Weights of a small self-supervised image encoder: trained on retinal OCT scans (Kermany 2017), 7.9 epochs.
Rows from block 4, named by matrix and row number. Rows with one number belong to one neuron. Each number is 128 + 32 x the weight over its row's rms, rounded and kept within 0 to 255. All counts start at 0. After the name is the row's rms in percent of the matrix's.
# fc1: MLP up (model.blocks.4.mlp.fc1.weight, 640x160), inputs 0-79
# fc2: MLP down (model.blocks.4.mlp.fc2.weight, 160x640, transposed), outputs 0-79
fc1.358 102 [ 63 106 149 115  49 141 172 114  63 104  92 142 167  99  77 158  93 110 104 109 115 117 125 160 128 103  89 160 126 162 110 136 148 105 121 120  74 139 141 185 127  95 164 110 126 119  98 138 167 129 150 144 117 131 156 139 112 139 144 146 118 126 156  66 169  81 152 135 132 173 150 118 129 119 110 103 124 119 171  88]
fc2.358 095 [148 159 156 114 165 174 129 172 112  90 139 113 136 163 165  96 154 124 153 102 134  61 169 154  84 109 133 146  78 139 146 108 100  69 114 108 137 190 106 138 117 110 130 172 111 113  83  66  59  86  93 155 126 173 125 133 147 142 162 106  98  68  99 129 152 169 116 119 161  35 122 148 118 143 165 149 145 215 100 170]
fc1.359 130 [122  68 116  97  83 179  75 172 167 136 105 140 186 114 129 158 116 109 187 141 123  95 137 115 160 110 100 105 115  61  44 114 141 121  87 129  98 124 117 165 100 166 124 166 119 146  99 128 171 113 169 192 123 180 121 189 135 105 166 117 110  92 107  86  79 111 138 131 175 115 150 127  90 105 161  90  98  94 157  72]
fc2.359 108 [122 110 161 109 111 185 108 183 107 156 117 116 169 122 133 144 144 167 132 141 158 127 117 139 114 104 164 127 154 191 160 148 174 146 148 119 202 176 151 117 129 120 131  70 132 120 145 141 123 115 126 117 159 150 165 118  76 142 140 162  93 128 132 138  94 160  50 161 146 165 107  68 130 119 175 155 160 172 130 135]
fc1.360 099 [167 155 149 158 138 141 102 118 193 126 147  95  95 192 144 157 154 148 114  99  85 119 182 105 115 208 144  67 116  91 137  97  56 111 152 180 146 137 100  72 181 164 115  63 104 105 142  50 163 166  50 143 131 140 123 164  86 133 115 138 111 125 140 184 137 162 141  89 129 102 134  97  39 178 113 142  73 225  96  95]
fc2.360 087 [ 88 111 152 142 162  83 138 145 125  95 112 120 107  65 157 151 153 160 147 141  93 121  50  94 109  76 156 151  95  95 132 117 154 103  78  86 145 116 194  57 135 103 155  98  89 145 164 115 139 102 206  97  66 158 147 128 173 146 107 134 131 138 110  94 104  96 166 170 154 159 148  76 153  88 167 107 136 110 123 201]
fc1.361 082 [132 118 105 148 172 123  78 164  91 102 110 146 172 123  97 156 120 159 117 139 124 160 113 196 147 169 102 166 160  90  58 139 142 165 142 120  95 118 173 126  98 149 137 142 111 143 173 198 134 134 207 204 170 147 157 143 142 139 173 161 144  89 110 164 100  89 108 145 137 187 138 106  40  82 138 125  94 155 114 122]
fc2.361 082 [110 170 127  64 112 173 143 145 148 181 184 148  97 158 133 152 139 124 168 131  91  98  95 100 143 128 126 127 146 124 145  90 134  90 141 135 145 143  97 132 125  99 124 159 113 105  96 129 119 121  94 111 151 153  86 193 133 123 114 148 139  74 175  87 136 181 116 190 140  97 100 157 181 128 197 112 178 113 121 150]
fc1.362 119 [106 143 103 145  72 118 132 148  99 126 138 117 126 126   7 151  53  90 127 150 133 130 141 103 162  81 154 111 165  38  89  80 138 140 133 134  91  97 114 155 168 150 166 146 119 150 111 157 175 181 146 184 133 121 123 124  86 138 103 155 167 146 154 107 141 104 174 137 144 173 147  57 167 124 106 122 101 151 148 135]
fc2.362 122 [126 118 131 117 131 184 144 150 146 130 138 133 102 122  75 153  95 107 145 166 197 112 142 115 174  93 122 118 129 113 132 138 123 182 141 130 152 104 183  84 148 163 109  95  81 126 153 191 199  90 159  97 127  97 169 160 121 179  95  99  95 164 153 133  74  93 124 100 112 141 138 102 129 124 122 122 111 146 133 121]
fc1.363 088 [105 122 102 136 160 100 165 139 112  98 158 126  65 101 117 153 112 148 142 138 105  79 173 136 139  77 176  83 143 176 159 148 163 120 131 157 181 108 136 130  93 137 137 148 120  73 120 128 153 134  94 173 174  93 178 112 147 151 123 163 106  89  62 143 133  87 183 102 134 169 134 133 150  80 124  77 138  46 165 104]
fc2.363 078 [ 90 110 142 122  87 155 110  80 122 125 102 109 160 134 142 137 114  67 141 137 184 150 157 127 190 166 156 188 145  85 105  82  73 113 132 101 153 201 132 150 188 118 141  91 161 154 107 108 130 140 182 120 136 125 105 160  60  85 149 139 184  70 172 130 108 104 131 105 134 152 135 125  51 148 109 161 101 119  76 140]
fc1.364 107 [104 171 174  95 147 113 158 171 146 140 160  99 118 177 128 154  75 105  73 109 182 120 105  55 125 150 146  97 167 123 148 144 173  83 137 122  81 106 211 124 141 134  98 148 111 140 115 108  96 141 142 142 132 138  51 119 111 158 167  97 139 164  92  91 174  69  70 168  92 179 119 130 131 138 117  67 130 103  85 101]
fc2.364 114 [149 171 129 144 148 159 146 109 137 138 152 117 168  77 156 131 158  99 139 156 165 154  97 189 138  99 127 164 123 104 109 145 149 133  71 144 146 131  95 115 124 166 143 116 153 181 126  77 123 113 179  88 125 139 173 179 120 128 177 173 141  80 120 150 165 114 126 149 104 180  89  93 129 127  80 138 112 118 122 141]
fc1.365 096 [149 181  97 113  90 143  99  93 115 121  77  53 133 164 128 119 137 150 124 122 139 121 156 123 204 139 189 143 116 137  95  99 142 142 164 159 103 117  98 114 127 132 112 114 105 189  78 144 118 174 125 124 152 124 126 100  82 138 133 171 128  63  59 130  93 191 147  56  99 140 166 120  97 166 127 125 135 113 123 103]
fc2.365 102 [115 128 132 135  98 110  90 106 155 120 121 152 140  92 116 104  80 155 152 148  62 204 133 103 117 167 146  68 188 174 120 144 139 155 185 135 127 117  82  93 107 131 107 103  76 118  74 165 127 110 178 159 167 131 106  88 191 132 102  93 179 141 115 122 168 114 129 149 151 166 158 133 160 150  69 121 142 157 139 128]
fc1.366 093 [123 106  71 113 146 149 140 137 101  80  62  99 129 120 121 179 120 125 114 152 142 171 130 153 145 169 118 117 135 139 112  73  81 110 129 126 106 131 134  97 147 100 108 142 139 164 143 182 166 101 133  97 145 190 173 147 139 115 178 172 206  90 132 147 176 102 124 150 123 123 159  83 160 129  99  81 175 183 155 144]
fc2.366 094 [ 87 170 167 144  79 151 154 132 181 109 130 106 121 107 102 135 144  98 145 143 156 138 113 100 113 104 161 118 153 109 102 185 176 182 141 167 115 131 136 154 145 174 146 148 156 108 125  21 118 157 104 128 122  71 109 105  45 127  45 124 144 161 149 121  85 125 143 150 123 123 195 108 131 138  86 172 160 165  64 119]
fc1.367 102 [122 115 139 110  87 111 119 168  95 132  92 111 125 155 155 132  83  74  97 127 176  72 179 146 107 117 138 157 135 106 124  98 141 107 189 127 123 105 185 125  88 111 115 155 101 172 108  73 145 180  44 198 135 137 105  78  98 179 162 180 160 195 121 148 126  88  60 178 107 127 185 145 150 105 129 123 159 130 135 165]
fc2.367 107 [155 156 155 163 163 127 144 121 114  55 214 116  85 144 163 105 165  95 175 139 152 181 108 119 144 138 113  98 139 165  88 146 142 112 120 131 135 145 104 129  91 119 200 129 113 190 132 147 112 122 153 101 115  99 176 150 110 100  92 101 100  95 120 137 119 135 109  81 163 126  78  74 149 168 112 108 116  95 150  45]
fc1.368 112 [164 118 163 121 103 169  83 108 103  80 128 114 116 164 171 137 149 193 110 109 114 169 107  99 115  90  86 108 141 153 115 121 145  98  86 113 145 164  91 111 201 102 114 173 132 148  90 106 170  76 125  44 174 144 115 111 177 188 152 143 101 135  96 101  59 133 129 131 146 131 116 137  93  73 166 179 155 126 118  98]
fc2.368 120 [193 137 123  73 132 176  80  89 107 186 108 184 103 120 132 102 106  85 126  85 120 147 118 130 195  94 117 124 153 105 127 177 169 130  87 168 165 124 110  95  97  89 119 110  85  96 140 181 107 183 102 167 147  97 107 178  76 145 127 149 149 121 168 122 100 143 124 178 118 108 102 122 182 128 112 185 114 170 106 128]
fc1.369 096 [117 124 114 129  76 167 139  91 103 107  87 109 108 163 107 160 133 205 109 116 155 123 113 171 148 142 142 113 122  85 133 154 140 124 145 182 129  93 134 183 116 128  97 139 151 117 108 127 192 136  80 100 129  76 142 134 119  52 136 156 158 182 132 101 117  99 169 102 128 192 150  79 145 158 124  68 146 111 123 202]
fc2.369 106 [168 129  79 143 139 133 167 185  84 109 172 137 140 137 130 123  87  72 103 144 131 138 138 106 144 104  96  68 113 103  96 174 120 117 153  53 130  87 100 120 104  99 144 138  92 114 206 118  86  87 115 138 149 175 121 127 115 167 112 123 145 156 139 107 110  92 154 130 114 164  99 120  92 168 152 158 132 107 138  63]
fc1.370 109 [116 155 116 115  66 151 141 123 163 187 160 109 109 126 126 197 114  82 119 122 124 146 177 148  89 131 140 117 108  91  92 167 147  99 154 178 104 134  95 121 158 168  64 165 100 155 140  91 140 117 168 139 163  84 149 120 121 161 119 156 187  84 116 130 146 130 152 181 126  67 132 131 157 144 151  91 161 149 154 120]
fc2.370 128 [184  74 133  60 118 136 125 104 111 137  97 167  62 125 150  84 102 109 150 111 117 140 128  68 113 128 123 125 191 150  97 137 144  90 128 119 117  17 167 126 111 144 123 101 154 140 109 158 137 135 103 141 111 145 111 115 161 157 136 149 121 140 179  69 105 194 136 146 164 117  52 106 121 109  88 133 119 127 147  67]
fc1.371 078 [ 89 114 118 174  83 117 152  84 145 133 128 121 146 183 111 127  77 100 121 174 178 146 119 144 171 151 126 107 174 110  94 140 162 121 139 159 118 157 161 122 115 154  82 106 107 142  63 128 124  89 123 153  82 161 142 114 154 168  98 125 125 167 128 107 146 138 152 116 128 154 119 142 201 193 166  65 154  45 124 174]
fc2.371 093 [123 113  71  91 121 100 141 128 117 103 145  59  64  97 137 157 153 115 136  90 101 108 127 136 143  30 149 173  64 124 149 171 100 142 144 110  98  87  89 112 141 187 141 181 119 102 136  81  88 154  71  75 151 143 134  89 127  63 125 145 137 114 134 120 165 142  94 132 130 125 140 139  80  85 170 152 145 178 161  83]
fc1.372 097 [153 131 103 111 170 202 109 182 109 155 164 162  95 188 159 148 122  68 136  97 102 135 148 102 200  65 119 111 163 139 138 134  66  81 109  95  93 194 166 170 103  99 145 101 123 186 195 148 107 160 104 118 121 108 137  69 155 118  30 157 148 119 145 147  67 140 175 126 132  89 139 151  54 201 115 158 163 138 153 146]
fc2.372 093 [112  94 104 115 115  54 162 105  84 132  69 120 151 133 109 106 119 145 127 151 188 141 114 123 109 120  97 113 194 139 132 135 145 151 125  95 150  78 121 110 171 157  64 174  82 121 143  97 117 128 113 120  80 201 144 203 113 125 141  86 154 129 213 129 182 108 131 111 126 172 148 111 123  84  55  83 112 102 194 133]
fc1.373 095 [156 180 127 158 180  94 121  71 122 152 164 169 166 113 147 155 106 160  97 107 102  96 185  95  82 164 155 113 140 157 120 137 234 149 124 128 127 156 141 172 133  75 144  74 143 136 107 156  77 142 131 109 165 117 137 133 102  54 123 173 127 141 111  87 156 112  86  93 170 106 100  75 178  90 119 120  55 154 114 123]
fc2.373 099 [111 125 129 178 108 131 121 167 135 155 101 134 103 119  76  76 181 144 118 124 144 173 162 147  89  99  72 163 116  68 149 113  86 140  83 155  90 119 203 123 149 214  62 119 138 158 126 156 149 128 100 185  82 109 121 184 111 142 144 133 148 164  66 130 123 147 151 140 121  89 146 176  99 108  67 129 180 108 132 128]
fc1.374 104 [226 129 102 151 122  76 133 108 116 120 108 158 121  59 135 145 108 114 144  88 146 129 120  83 103 130 120 197  67 143 138 106 149  67 129 125  69 105 111 118 125 133 125 105 123 130  44 114 175 141 150 159 127 153 166 135 178 112 143 121 140 120  82 133 125  89  75 151 127 142 130 138 158 114 105 168 118 140 129  66]
fc2.374 094 [ 95 153 119 104 126 102 126 122 145 124 108  61 159 158 137 109  83 112 119  78 127 131 142 138  75 182 118 126 180 130 129 130 130 171 138 156 168  87 157 142 133 110 120 183 140 111  97 141  68 159 136 140 137  90  69 113 138 103  94 137 147 103 226  78 167  71  81 133 104 126 112 109 160 176 129 165 104 127 125 143]
fc1.375 112 [115 142 141 122 130 135 107 126 117 141 137  96  60 166 105 128 126  84 109  56  92 122 135 163  90 120 180  96  78 118 128 111  99 204 161 150 139  71 151  77 115  89 119 129 209 106 130 111 108 142 166 153 130 192 197 101 153  83 107 135 181 117  86 139 107 123 146 172 111  73 156  96 139  93 102 172 116 160 115 145]
fc2.375 111 [120 165 164 122 169  99 161 100 202 109  85  91 138 116 161 101 134  56 167 156  98 147 127 140 121 123  67 151 144 177 173 165 147  91 147 101 118 196  88  99 129 175 134 118  89 145 116 122 135  96 122 126 113  94  83 147  67 121 131 146 125 141 164  77 154  72 149  84 110 165  86 107 134 126 142 128 148  93  98  90]
fc1.376 081 [ 83  96 129 108  89  95 142 131 208 141  68 148 166 121 134 137 133 119 178 106 171 115 106 137 152 153 119  92  80 100 123  57 114 122 169 110 117 118 145 135 165 151 126  84 101 227 102  69 105 110  72 150 160 169 164  53 132 158 178  72  81 132 140 170 158  99  83 208 128 153 143 122 124 144  75  87 159 165 115 127]
fc2.376 083 [144 140 164 125 129 169 171 128  60 131 157 153  82  88 160 145 152 107  85 114  77 113 171 134 107 142 177 212 156 125  77 173 102  65  92 149 148  97 147 105  85 111  92 147 130  63 139 202 179 131 139  91 127 141 128 189  81 122 116 141  98 157 101 119 144 128 168 105 191 148 142  96 109 120 164 172 114 118 179 101]
fc1.377 101 [134 100 118  91 148 169 135 164 125 146 126 147 180 232 155  74 141  82 146  91 167 103 130  96 116 138 158  70 123 109 138 145 186 146 117 149 156 183 128 186  97 134 127 152 157 119  95  80 164 112 149 148 123 118 116 141  80 144 148 124 128 129 136  92 111 150 159 110 154 135 143 131 131 205  97 131 143 142 133 115]
fc2.377 103 [119 155 101  85 129  83 205 169 119  82 169  77  57  89 159 152 116 151  88  80 136 150 154 104 166 107 110  82 132 159 135  99 122 105 191 117 164 102 114 153 170 117  73 168  84 154 134 153 172 108  62 154 119 105 139 157  99 123 147 112 147 158 164 163 108 173 115  60 112 187 133 169 152 118 138 111 117  75 146 150]
fc1.378 107 [133 152 111 119 102 115 214 133 107 130 112 108 131 110 123 148  68 131 138 127  86 102 128 131 153 122  68 144 132  44 139 126 158  79 107  99 127 200 144 114 128  89 119  80 200 114 144 135  99 180 111 171 133  66 118  70 128 151  54 142 124 167 102 169 163 173 122 129 135 111 133 110 115 155  73 131 165 155 106 119]
fc2.378 104 [129 100  88 135 115 165  75 129 167  94 119 105 126 103 158 192 171  86 157  75 146 153 128 151 133  99 206 134 129 125 207  55 127 124 108 146  91  98 123 154 160 120 132 185 129 135 108 162 140  75 191 130 123  94 165  78 116 123 161 100  95  77 142  76 140  48 138  96 128 181 155 107 123 164 166 149 117 103 122  96]
fc1.379 126 [173 110 110 108 163 125 176  53  68 143 129 145 120 174 132 136  74 129 158 166  62 166  98  90  82 166 112 135 136 185 182  79 127 132  96  85 141 142 128 122 129 130 152 136 161 123 151 103 165  95 136 128 117 103 144  69 145 117 151 106 121 124 127 116 114 182  83 140 143 118  93 104 145  98 154 207 105 103 114 194]
fc2.379 124 [140 115  93 164 163  89 122  99 162 182 109  82 132 127 106 112 201 100  45  65 137 194 143 120 146 107  82 103 142 111 178  82  99 115 128  80 133 123 105 206 120  71  50 127  84 127 109 121 139 118  99 161  55 141 111 167 180 187 133 146 164  94 111 157  68 142 140 143  75  96  89 141 138 128 163  77 122 145 146 162]
fc1.380 107 [159 163 148  94 132 143 151  98 183  89 115 126 100 112 168 130 149 141 119 136 179 108 177 112  60 144 175 150 141 106 215 116 146 157 122 184 148 174  89 114 142 151 158  75 139 176 165 118 126 144 164 108 142 126 141  94 134 103 153 115  95 134 115 192 131 170 164 135 120 171 111 116 164 175 139 210 113 101 123 120]
fc2.380 101 [ 88 185  58 148 133 142 128 127 125 181 179 110 101 170 164 126 123  92 173 106 155  89 113 102 165 178 103  85  93 109  82  99 130 104 190 179 126 103 152 147  75 106 171 110  83 105  55 179 173 113  72 125 167 127 138 164 170  97 131 154 111 132 133  86 143 128 168 101 130 140 131 110 150 117 113  78 118 110 155 139]
fc1.381 102 [101 108 124 156  57 131 141 155 139 128 102 168 126 171 142 166 156  75 145 113 130 124 100 192 102 138  48 127 148 169 145 122 124 164 167 132 157 155  85  88  93  57  82 126 137 131 164 122 132  72 143 112 141 117 157 183 136 144 178 194 111 149 114 114 100 109 138 177 128 165 125  79 161 133  77 105  59 126 102 117]
fc2.381 104 [161 128 118 169 128 118 145 131 152 157 113 114 131 139  73 163 107 135 177 127 119 121 114 102 132 219 188  40 123  95 133  81 102 153 146  75  99  99 140 130 154  90 132 183  96 107 168 137 102 134 115 178 173 131  92  95 166  96  83  70 159 136 137 132 138 125  79  89 159 174 189 115  98 139 116 132 134 138 122 137]
fc1.382 090 [158 150 131 138  78 183 141  77 134 171  96 113 141 127  96 174 122 194 194  86 140 126 150  87  90 114 143 140 118 135  77 186 145 148 148 136  82 155  97 134 168 137  61 118 177 141 131 152 104 111 114 201 109 138 128 163 185 143 126 189 123  93 118 156  90 122 115 135 137 181 148  75 131 154 145 168 136 132 136 127]
fc2.382 088 [167 209 142 159 126 153  98 181 100  71 121 118 124  92 144 113 140 162  77  89  84  69 143 130 160  85 126 117  88 109 162 163  60 161 109 110 139 115 129 210 140 209 157 118 113 123 109 139 153 133 108  74 113 168 121 139 104 117 154 120 113 122 131 131 118 114 145 109 181  74  72 201 119 132 133 154  99 117 100 148]
fc1.383 082 [163 140 112 200 125 154 109 139 140 172 224  99 104 154 109  73  98 133 173  94 100 159 115 135  76 178  94 196  91 110 102 169 116  94 190  75  95 103  94 115 199 108 110 115 129 133 164 158 141 140 101 205 132  92 153 104 125  95 157 159  82  82 129 179 146 112 140 123 130 110 192 131 154 119 138 116 153 164  82 112]
fc2.383 079 [119 127 151 130 103  41 193 131 139  80 103 116 154 110 187 128 126 142  80 138 122 171 114 149 141 131  94 137 132 127 111 136  74 124  81 117 137 199 104 146  68 113  91 144 134  44 155 166 136 118 139 116 182 136 120 178 141 113  57 130 122 107 196  96 145 136  94 113 124 111 123 117 171 199  92 116 134 132 142 192]
fc1.384 107 [144 157 143 105 121 165 132 151 142 138 110 157  93 121 170 139 102 104 111  81 102 153 138 134 170 147 137  61  95 114 131  89  77 176 151 144  79 117 173  62 136 125  97 122 136 180 102 105  70  98 129  95 112 142 108  81 104  89 116 149 128 190  90 121 142 121 114 163 155 103 130 100  87 117 161 186  88 172 111  50]
fc2.384 106 [121  89 137 197 117 186 157 145 124 109 156  88 128 177 124 159 182 147 100 107 157 139 103  89 185 146 107 113  97 214 119 131 132 127 213  86 159  88 135 150 151 132 157  67 159  66 161 109  75 132 125 127 103  69  75 150 210 183  55  91  99 140  94 102 109 143 113 108 106 138 118 123 141 142 151 160  92 123 142 142]
fc1.385 097 [164 156  56 127 112 161  81 115 126  93 161 178  99 126  84 148  89 129 162  74 147 143 125 115  94  67 113 120 117 109 117 141  89 151 130 149 119 141 159 130 132 133 108  73 172 141 125 143 125 183 193  89 163  87 131 132 115 114  96 173 160 127 128  93 169  94 143 163 183 151  73 134 122  89 156 102 151  62 159 171]
fc2.385 103 [ 83 130 148 111 139 141 122 112 168 111 146 129 135  83 165 148 144 132 164 113 148  73 220 135 188 147 117 146 150 127 134  92 139 114  86  91 123 158 167  91 186 119 109 102 167 154 155 108 150 140 175  93 105 121 128  72 156  79 127 126 147 150 122 185 129 176 104 129 124 129 157 136 151 156 151  88  77 176 177 139]
fc1.386 115 [123 104 101  98  76 127  93 129 142 136 147 174 150 107 153 150 155 142 128 145 117  94 142 141 105 114 109  70 134  96 137 141 139 163 161 162 130 117 140 123 148 106 188  91 141 177 163 108 126  75 142 136 150  83  60 151 171 117  73 188 110 142 160  95 137  83 144 121 175 115 103  89 142 155 102 111  92 121 130 170]
fc2.386 109 [123  79 112 117 181 105 119 128 131  97 122 128 150 101 168  60  82 172 136 193  91 138 144  91 133 215 189 119 122 135 157  76 140 155 102 148 149 126 139 144  60 140 156 136 130 122  71  91 140 100 111  99 135 153 140  99 116 112  63 179 136  73  67 102 129 123 142  63 155 141 118  28 133 102 132 115 129 110 128 155]
fc1.387 073 [172 204 154 144  45 108 127 157  86 127 118 119 123 160 105 144 139  93 114 118 118 142 125 114 107 123 117 136 158 157 138 135 155 226 124 154  72  99 146 124 139 177 126 115  98 101 147  68 101 112 133 108 149 138  89  87 136 113 153 113 111  81 145  59  97 168 150 103 204 149  95 144 119  80  98 126 131 148  89 122]
fc2.387 082 [167 157 153 136 188 122 123  99 152 191 198 127 163 109 117 117 144  95 169 126 155  95 108 137 164 158  96 118 101 113 101 121  76 103 185 168 135 111 110 103 109 183 125 138 129 140 112 198 168 126 106 191 149 102 111 172 111 101 121 121 189 136 138 166 112 110 106 120  68 111 116 170 107 191 139 130 146 153 159 114]
fc1.388 106 [146 116 130 194 105 181 172 134 106 162 172 134 187 153 141 134 112  75 126 133 136  72 151 129 104 144 117 133 115 188 103 130 135 147 132  93 119 111 138 130 107 101 214 134 107 130 118 115 139 117 115 149 136  65 145 125 123 184 163 123 117 114 160 131 131 135 135  89 137 123 168  62 125 175  74  93 196 104 148  75]
fc2.388 111 [187 132 124  67 141 167 132 141 134 109 151 104  76  93 126  95  75 116 152 107 141 173 154 125  77 152  80 168  95  47 115 165 126 127 130 122 160  96  87 119  75  91 101 160 141 129  89 164 114 109 141 141 134 159 162 170 115 150  91 127 105 112 114  72 149 141 116 148 116 183 109 170 129  70 119 145 109 157 107 144]
fc1.389 100 [132  99 122 101 129 104 132 101 102 183 142 134 138 116 151 149 192 144 155 139 130 113 112 121 192  90  76 115 135 120 175 185 115 176 110 104 153 156 178  99 110 129 140 119 133 146 172 159 118 100  60 143 136  89 118 117 117 138  74  84 135  63 188 154 200 106 102 154 111  61 101 178  73 178  71 170 132  99 138 133]
fc2.389 094 [146 149 126 128 140 139 119 141 140  66 106 168 154 125 117 162  88  67 128 104 131 108 167 117  42 196 139 100 116 162 143 100  87 136 147  67 144  75  92  90 140 148 117 148  92 163  53 156 152 146 138 150 105 143 150 174 143  90 171 131 131 146 119 130  89 152 122 101 131 108 163 108 131 123 129 101 137  89 114 100]
fc1.390 091 [119 123  92 111 120 114 151 147 125  68 118 123  93 121  99 133 102 167 108  98  94 159 131 155  92 115  84 108 116 156 161  92 163 114 165 169 128 107  62 164 143 104 142 147 105 159 143 118 156  90 121 160  86 156 127 113 164 108 187 160 163 191 140 131 149 104 165 144  95  82 129 104 103 105 108  95 126 138 152 143]
fc2.390 090 [113 162 132 107 109 137 139 104 132 130 130  73 128 162 141 142 162 114  96 140 175 157 114  88 159 110 143 133 133 115  62 229 121 188  98 140 175 181 181 105 132 160 152 113 147 133 133 135 154 128 109 116 169 101 136 166  94 129  97 126 164 117  68 104 110 148 107  76 139 111 155  97 134 134  81 153 114 117  82 109]
fc1.391 083 [111 166  64 125 170 126 144  59 153  98 123 126 185 197 126  96 200 122 142 158  84 143 153 126 182  95 137 178 152  95 181 130 133 150 134  89  96 157 112 130 115  70 133 122 121 105 122 126  73 155 113 161 149 150 136 152 152 148 158 164 159 143 106  88 207 103 161 124 139 146 163  80 193 132 131 130 168 138  99 142]
fc2.391 090 [115  89 158 116 115 106 127 156 154 173 146 138  86  67 144 140  69 129 103 111 147 126 120 134 118 124 113  87 190  70 107 118 165  99 143 168 186 118 137 145 192 202 176 103 179 134 111  89 171 113 125  82 144 144  97 129  86 122 111 104 174 182 149 132  90 100 107 106 137 112 130 182 113 122  76  92 120 171 163 115]
fc1.392 101 [130 163 163 142  92 135  99 157 118 187 135  99 184 125 155 112 115 119 143 120  91 168 149  96 116  89  78 129 143 175 119 130 186 105 109 127 148 140  61 138 195 154 119  93 120 125 115 146 121 101 107 132  94  80 122 117 128 110 142 151 186 112  41  98 157 112  71 138 133 105 131  81 155  71  84 112 121 125 181 150]
fc2.392 101 [ 97 156 152 106 133  68 162 136 142 125 108 137 127 157 125 109 156 134 109 118 128  85 149  63  96 238 108 124 139 139 107  76 101 148 108 135  97 114 134 176 120 152  83 134 100 153 107 173 140 155 147 104 161 108 139 126  63  96  95 155 134 100 153 135 103 165 107 110 166  89 131 194 170 113 129 145 156 105  90  87]
fc1.393 100 [143 122 133 103  87 139 138 111  93  99 128  24  88 116 106 112  67 116 103  70 111  96  83 105 138 119 158 163 131 141 155 120 167  81 156  94 108 136 158  84  96  91 132 147 115 129  96 148 175 118 138 119 154 170 126 104 144  91  68 182 118 190 106 110 150 138 143 176 104 127 131 110 149 176  76 154  56  94  88 150]
fc2.393 100 [136 157 136 112 154  97  58 142 150 186 160 141 176 145 119 128 138 149 144 175 127 117 168 166  89 165 141 181 102 133 113 122 110 120 133 165 126 132 152 126 120 158 103 199 185 176 156 130 113 111 159 140  79 104 149 114  98 150 165 149 119 111  85 168  94 127  93 107 109  83 124 149 154 150 178 145 192 119 218 133]
fc1.394 097 [110 148 158 142 158 157 112 174  85 103 106 105 123  89 152 137 152 109 108 168 117  87 108  65 121 118 101 124 123 122 110 110 103 118 121  77 145 175 140  96 113 133 121 144 112 169 173 153 102 131 166 152 112 101 125 167 147  63 130 129  99 139 139 158 120 142 106 101 135 118 185  63  93 147  96 121 152 166 128  44]
fc2.394 105 [150 136 104 121 107  68 116 166 187 123 113 109 125 131  76 146 163 143 154  99 148 118 197 137 202 132 174 100 154 135 165  98 112  92 124 151 124 105  84 149 101 116 161 135 165 130 125  76 162 169 149  87  88 166 159  39 128 135 137  79  77 122  70 153 165 127 121 164 158 122 116 175 139 147 117 150  98  80 147 174]
fc1.395 097 [120  88 111 189 100  90 141  99  89 166 107 117 145 115  87  99 115 131 102 156 109 160 100 173  74 132 125  95  82  80 123 103 115 103 106 140 153 170 112 160 116 189  97 156 155 146 128 202 145 162 124 204 135 133 130 136 193  77 123 134 140 110 123 116 108  97 184 103  96  63 137  83 105 150  82 110 133 119 173 159]
fc2.395 090 [127 216 130 140 142 106 159 158 140 187 143 213 132 117 169 112 170 166 144 108 161 119 161 119 160  74 132 176 135 168 143  89 151 160 100 125  59 111  77  74 121  99 110 105 113 123 174 104  97 143 104 108 117 169 107 126 128 171  62 138 170 121 141 166 124 188  78 121 156 146 152 165 163 154 176 187  97 211 115 119]
fc1.396 113 [142 139 130 184  93 128 134 148  70 159 117 122 127  98 110 107  74 106 155 164 176 128 137 155 158 138 127 125  79 120 128 119 129 104 140 123 186 109 172 111 148 155 148 135 139 111  76  67 146 195 119 125 181 150  94 122 132 149 187 165 162 128 110 142 183 113  93 114 188 174 125 151 174 122 149 122 126  88 136  67]
fc2.396 108 [104 145 169  85 170  94 150 149 142  47 154 152 177 129 133 116  95 144  78 106 156 126  85 147 142 130 133 117 173 121 109 145 170 113 179 120  90 131 170 105  91 133 157  91 147 198 103 149 116  87 159 140 131 144 139 167 153 163  89 141 120 109 142  62 112 141  76  79  92 123  85 101 142 143 183  85 102 145  87 167]
fc1.397 094 [133  70  96 132 153 152  96 165 130 145 191  82 143  45 139 180 125 167 184 102 154  63 134 131 128 140 101 173  87  75 106 113 110  76 125  82 156 104 113 107 103 130  94  94  98 124 168 121 106 195 118 144 137 109  65 128 190 170 112 153 106 140 160 121 138  48 148 134 140 148 122 194  91 142  77 100 119  66 126 164]
fc2.397 097 [105 126 148  99 125 111 100 108 102 116 131 167  93 146 127 117 138  76  89 177 124 129 102  76 157 152 158 160 124 204 166 127 155 129  32 107 109 155 125 117 128 135 120 111 149 141  87  75 120  96 130 152 127 142 142  99  63  68 118 190  85 103  68 136  99 119 125 158 124 105 112 163 114 130 125 151 105 187 133 117]
fc1.398 109 [113 107  98 124 102 166 125  87 156  98 143 121 133 147  76 166  66 103 170 181 111 134 128 146  93 130 168 105 127 102  95  74 108 131 109 119 132  43 107 141 132 123 131 115 114 152 116  98 143 186 120 178 144 129  99 121 155 121  84 145 114  86 122 132 129 154 132  75 114 158 145 120 133 167 100  64 149 106 106 173]
fc2.398 103 [133 116 144 122 134 185  46 181 115 167 108 143 137 162 187  96 115 129 170 141 190  89 103 140 155 117 120 119 143 109 135 152 139  98 148 122 135 123 117 103  84 127  85 148  94 146 143 162 198  77 156 123 167  92 143 173 118 105 148 130  87 125 118 121  98 139 189  81 100 113 102 179 100 168 135 106 105 177  67  87]
fc1.399 083 [ 42 199 119 157 113 151 164 153 171 134 143 158 162  93 120  56 114  69 124 146 103  89 125  52 104  88  97 157 114  86 146 125  95 107 113 111 134 210 125 121 130  86  71 168  83 158 119  97 153 149 135  82 123  91 129  82 146  88 140 147 118 106 124 141 177 196 103 129 167 166 149 138 200 118 176 118 152 139 155  77]
fc2.399 085 [172 110 108 119 157  71 197 113 108 118 116  73 154 150 129 213 104 143 129  42 132  90 155 189 125 175 115 127 158 131 148 154 101 119 121 179 116  43 140 113  93 139 160 129 145 120 126 192 140 178 130 182 109 143 150 160  97  71 143  86 147 125 138  94 110  83 110  99 164 167 157 142 149 131 151  70  84 138  81 146]
fc1.400 088 [207  94 119  91 159 103  71 144 154 110 147 122 145 108 128 103 118  94 119 131 114 177 118 170 119 135  97 130 111 111 164 116 154 137 184 163  96  92 103 135 123 165 125 142 150  94 181  91  84 112 113 127 133  82 151 151 115  76  97 117 136 136 121 138 147  89 180  41  98 100 154  97  53  72 141 191 120 209 149 100]
fc2.400 089 [ 27 202  98  96 152 107 208 148 146 175 147 125  82 155 152 170 138 153 147 104 150  87 127 144 147 116 106 167 137 102 145 124 116 146 159 104  92 164  92 145 137 105 138 146 142 148  75 167 113 108 133 106 121 161 161  87  65 114  73 143 113 104 127 167 136 106 114 117 166 141  96  83 204 212 132 104 153 129  61 130]